A small image classifier, trained from scratch.
Model: 5.48M parameters, 48-pixel images, arch resnet_bottleneck, norm batchnorm, activation relu, depths [2, 5, 5], widths [192, 384, 768].
Data: trained on crops of objects in photos (Visual Genome), 41.2 epochs.
Rows from block 7 of a small image classifier, named by matrix and row number. Rows with one number belong to one channel. Each number is 128 + 24 x the weight over its row's rms, rounded and kept within 0 to 255. All counts start at 0. Numbers have three digits each. After the name is the row's rms in percent of the matrix's.
After each channel's rows are labels from the 100 images, of 14848, where the channel reaches its highest value: "colour at peak" is the nearest of a few named colours to the mean colour under the peak. Only what is clearly more common there than usual is listed. The data: crops of objects in photos (Visual Genome). In brackets: how many of the 100.
# convs1: 3x3 conv, stride 2 (model.blocks.7.convs.1.weight, 192x192x3x3, each kernel summed), inputs 0-95
# convs2: expand pointwise conv (model.blocks.7.convs.2.weight, 768x192x1x1, transposed), outputs 0-127

convs1.42 090:137125151123128146140132124167132126135097129108142144116145145165086156140113151105075105105099115114121127120073107115107141149129104154118145114118149172151157132177125072116157122165120130118104097118175097121139118120108127101141191112151098119179141124141141099159131184123136081136
convs2.42 097:109139130130119141120142150088108132126105174120105103131128150103116160135100092105096129159138130141150126106146129125141127119122132135097155153137133064224148153098103106173181149121124121099118173076161113093101140149133127111160056105148121129147144109145091121119086156141138101119099108152156116108120127103117167133115190172104112141107179159113141135109177129095122095137164
colour at peak: black (41)

convs1.54 094:100126145134165102154122102185151111122106110111127162100151104113139104146094135157107168111148146156171107136135145086079140127154091148087140152121128116140127122111162136110124095116118183156122135140176107105102147102162126155158164136137152134104132083152111120138102105092124153097
convs2.54 100:170099171089142110130151132098128122109133109148133130134160129120110150169177112143124081095071091096123117129141167142166088144138155124111166131141121114161125142126159115140130134140153117090138119186107112146123151092140106095124113122118174155120132147104153187121125103137137141148121142094160127124095133131130149107108140098101149107134102169124185115143096148085120152097125
colour at peak: black (30)

convs1.176 094:092092148126082143117111142103168129100146116103115099138110136122129120139106150158129133129167118113116102093132147122090143112097105135122158096137120084150124117139123109073100107134149091117106116131108081126117108168136154116087124092129139148169128124114106146101147113121125148157
convs2.176 099:134098160125100184135122136124136095131112139198158090113145132128143122116123132135105172146100168121104110153113121143131129130120099123102152165100124087137121092140145113116109142154130141131123150143145099113118146151124122135115117108106118133169122118117117099120121150131115116110183191129149114122140130126131136153128133105127145098192160113122110121126115141122123146126136
colour at peak: grey (61)

convs1.30 085:135128123134108170116135164157151180103119135105155084136086093134147112136131130122108132133152159156111146128128145113111105097116149126127122120138154154113108095142143116114120138118157191149110168091163182181100123137117092095085144127112096110112148083117096152144088107118140086138
convs2.30 096:132131134144138146108124138132094165116148142109163131140118115123120095095119110101110079132163166124114105113099121117098108135139114129098146138152142074125120101132108120117104109102161152152129127109138124144095120076147118125142141132078096122134149125138100112170112129100123149132106087117099121084151162137142138112127093132110110121169162125143143128076093133145129112140156
colour at peak: pink (25)

convs1.171 089:153126143153133176085127081135118117136102094139070168125107125126188135160150155110109145154169133110114142079139112128137113107112116185137129116142153144123136130120124084130107153108115146117153088139139130164155130096096130123162151108141155164124095151077128131100174109109137100124
convs2.171 093:079189167088176117117126137116111150140099078076118113104156159123125126124167122101150106124074118120095136162172114150125124154118130079111200123131140108089123125120134113109104128123184164149099088113102117097082145190139148132147159129119089084105124137155132130127110146123153141153113119140109089096145143088126153133137137154141100108117089148129091180136100105061161145132157
colour at peak: white (27)

convs1.62 108:104158142139120155172124114106106118131132118132159140140133126116097129109106131120128145080133132116138136133116174154125103077140150120159082166150102108098123083109118128140102120111117125115140081088141105142119131105134107090111110132073168138109154100116118094112175087106098191119
convs2.62 104:142154131109110181161121140079146124115172135139103105096131092136081120176102148179152121132117158099157155114097090108122108117135140191124135130211186122166131140135094123101161144098062127117171129099158159105146143123122137123148118137119136139108151106105107121137128136152115134077142134135111151147102115128112128167138119120124119134142113164137110112161132109140109128145128
colour at peak: brown (75)

convs1.90 096:109091125134132096123087146162126131110162144128133134120151129153122141140123174133167101128112104157141116110184113102123110124105131117142139117161097121136124153115121139129155109084087139093123117159120094107107133145140069093101157147189132120174104107171100122079103132105118153118
convs2.90 100:144107104125140147146147123133105144161132147145107155148129116118109111141135100138106129166144112097132095103120102102149140104113105114132141115117114135092127179121093139096137137114112118167169091118155175125150138143164140107120176076117132083153146158161124075114139100094149113125123080105102156143155099135095132135169116118099140148126121141161149146119128108140132124114129
colour at peak: cyan (31)

convs1.104 092:136112136152106144130125134122142157120115139177111112118135093117146139177103123149157147115161107101170120101153132112120146163169098109114077140134134139130118127143154134101080105118130082102116126153139128093104142124105168112127118131102104157121114172109115135120113096133134133119
convs2.104 092:139147148150110119095135123138115103112132078147183163146098124121111108156135117125125116069158074110129152138087102137118132120146112130114115124105200142175037148094100126101130148122147119150127098114132133109100115142101133109126154108090113152124120124136105125121151152106106152133107112122133138134126104113121095132137174108094136154174152110171142143161121105159148116132088
colour at peak: grey (70)

convs1.146 097:130128124121143159106107121142161110162153137096133146106182180115135115153128157146121129133184101113147132089139143112161135139117113122144136101168152142111155106146163113127127104121118101090135138132129130114166112128197185114101123143143101143182108098138108163132148128096097122115
convs2.146 094:129175108124134061125182141116093183141147125132154136117120090121156071109142162148119145133168129105122091121169153131118137109127164133074110088113155110164104124144094122108151128134108134136176157109148110110151139104140141180149122144127124092146150124164094108122096119127151136068134164155117122084137148110151160094133135138106139121124127120186104108135141114079118083141148
colour at peak: white (53); cyan (29)

convs1.45 100:135141167117122120099102121143104159116112123160123111105152106099095125065095148166080174136125104084125131117164123114109112131119120115117116103136149142163104105091159139128127132144090125144104109138129105149139124155104097135123138118125125136116094103192143137126094116122149157092
convs2.45 098:164121172135165122140105119121144124143113142098127106086117118119134110143090142051111101120112118124123104131107180144136148108097156155074142115145138137137116141091142108152139076072185212145117093111138056132143145128091145128111135122128135173128111151120112111101095124144138145114096113163128113130114143119129116155167094140164088138110130117145123139142151093135125153112091
colour at peak: grey (68)

convs1.156 102:126101111149141126132094118092089085166109100154105119142105181131116118139142106122082099129125113132121116176093090153075123124133187106121184142097168130143151095134084137133146125110143156091137123116129124104113121103124100095099127132130168163147159111159100096120105131124131094127
convs2.156 097:088134100116147144140129130163116156138105118135110160176152125102155102142177116142141146108119139136130137117064180125089121100097129125156111139122145188111122109138134124128165120121120119112138119107153120103149139141152063168117130164100120132114110112139088099131147125115109133112142152116140100129168150141112100109126104106111177138133164113118096143143147127121167113115143
colour at peak: black (32)

convs1.162 106:125112152094135106111133170104088118126111136153132151095090108122124135114085112141126125120099102124134113126175131126140115073202103148142103151118142115104140114114134124132134102169125126146112119116112115102088151164169126115178130137113144135118152139101194164135118130124130118105
convs2.162 104:088125097106111140151170142142155092104101113163148146131117145155119102097136141111166111140135122110154133125164123142085114140141132113191138113123130163150107147149115164076108147138134203104146162144172118103157112125152137114123151114136113113113119135117117115120132117117162150112123097103155158128161095124117114090142135145099123126133114127114096138130114104143192162149136
colour at peak: grey (65)

convs1.127 105:117122138145112124132073132086127121130133165126108087132128126109136103118132145135115170141148140106149130105115149134116082108151124097187098148113106101174148135153139114107131099110115127167054110141149128140086145132133092119102104140153154078144113136107134121127111118133130136094
convs2.127 101:112087129129139097173123120114137077127134149132107139150118095135112132111122149128098071071139140087115186165140107143116104172087121168147131107144111110078081135164141118165152107122143139090123134138112120129164088104121115139128129145125107126121102094120115106108169108139099128127169134154161137163132149124142126118129072113133107145138133157141166146170105095176118117129094
colour at peak: grey (67)

convs1.84 109:126121156105123133113155113133174137129127142108110130085082107096106110136122072165140137090103129138132095161144131104100136138124136086105173146119122129112141137085166139149179118161095140128067135127137097094081123127095118093157116111105119136133126120147123121168129111141093115083
convs2.84 102:150142118112135097152131129140107116151107163160138181106129100131148134081118124112167114123135119160082155130139132113132148147098113105118092124147092126154148147176164093214124117129119151135176115144173136113127144108105129121136104095120126157099118094090149145106134134108130178063136100100112109111137163127155158139113112137128111130177102121124122171147124125110177149107160
colour at peak: grey (63)

convs1.23 098:148116128136125146155177111106112131136094111125122122132153135115129166119110099186104142147069120124143123111079074165136142120140173115116105110113153137121116106131141116125107111104139119131125145130112094155103138104130129109118138125089166142107154175133192143162134113087201089110
convs2.23 099:124140116123163124109126171114109122095087120151147091186115132120132138104101131133198144116117146099109145145168150124128107131146135176136122160142110141137103119120140139115095094109094173110112123194131134155112122096110158166127095120145161165145130151102159130124136090106138136145098122148112165144112125091097133122117131109156152149136120141169087118089122135114107107120101
colour at peak: pink (27)

convs1.100 095:133107080168150120124135130188142150132161132146089133149135185153162131191097150135141098123153173139119143139146130115128113208151148129168093168146085154121130103142123092096124100141115108096133119105087136150075081118130173162092127128147131162125092143121130169103148138151150131171
convs2.100 098:108167098103115177131206102117114099099125100160145158134122135147115149075123131128073186072096107143161125146113093115134100123150137124134145085094124151148065081126142075078144130121119109123118120140154114112120141160101070187151120085153126115162111122139098106117137149116154155122138128113146108112149102127107145102103115138143109144125130134149154141123121101098091112139109
colour at peak: grey (65)

convs1.152 107:116153121112131127137133137108118126119125145120131093129109163132184131130127131112080144116094131139113154118173112112109137204120078132108101133152128081090156158107118134112137134137105115119118119093129150136143072114099099147105150107142113101144128139153160135129140087130129118141
convs2.152 100:103129141154164113103170141100150149135128116160136083111102138117078125098159120139125139054127158102077112135106142126113129103137115117145115163174153132168099124103136109117163116139115132106138098143152130120124136088162158143118129126097132150143098111120118142140109099122155166135120136118122143109114128112141146128110137101092163145094116165186079147126128155129116149138128
colour at peak: white (57)

convs1.102 097:122132123141133094137130160151115085104136103125148128138130089126174145111137149147161101115139096139184107134128146142116126115116132173122121150145126104099117107180099124181116144126112121132175122118169085100149173108078122138094156123096148166131114108112149206096100131167147079131
convs2.102 101:128167107114126125108142132067124152100174137167081141123124099109130133154150148097157099080146129127112113126116158171128140117144121154183172141153088071140143162141115142104140152169154098127108125089113111153118147150130155094113155103100161109144115173079130139126134065136137127139088103114134167139123137119116106140164102145135146099073126088126092108118135146150134133140081
colour at peak: brown (67)

convs1.35 111:123109133118128112121102111105131159134133122092125205121136159136130136122095174135117095123170145138156100155121119119123135162153132126142122143127124143154134098107148123134082136120109131120143160125104107173136103124150094115111119115123167178124141103123119145094112102130102221162
convs2.35 103:084123117175138137157128134127100087165144120155112133123125172096124106092116157137140173150071094078133140160142106136119095071088085146127127141156095122133110134123121106156116111121117123131164106151116182120157136166153135120150124119089105157099149137109127150129125134095113105136117118146133107141127149120101113084088127116096124137139150131107190176160073127119134082132148
colour at peak: black (42)

convs1.95 094:147114149149115105117150085114162138146113116083116103107174119112120131131125117190100107112128138113122106112128093108116154140102117150122149126143063157103148135116137123108177123113122127146106112120152088125119165150131129076117134102141122161110164142126154127126120105066103089112
convs2.95 100:141131129136133119135096115140124121136134112138137087120108130192112169098164143143155109161135176138156126102115153138130142088143097148123183148123139157140114143134106130133110117095081159112109139129116135122106143162132118113134137131135128098098146120169152119140115095098116179129127103088133096126117129134119090166161174125127145169173101081113161133104161147165129125157109
colour at peak: cyan (27)

convs1.129 103:178102128137126090140126145118107111190159149117120142128162144147164134149146078124124146166128114138166141150133109148161093120169104109143145100119117121131117107109113121089146090159129178107144141153106135101125097164137136136163160098106115117113095155089114151131109127128099146169
convs2.129 100:116135113126126096116138068129118090145134112082144087108131114101102137113100141084132106107122105077103106117213097127108122108101123124172096164138129113124092135081117083119163120102105116114116122117124144123121106121102134176115141139113114104101124113134112111129140120089147118111103115115116105147125148128152155118143106139168138126175095150091124145143143125123147143108121
colour at peak: cyan (29)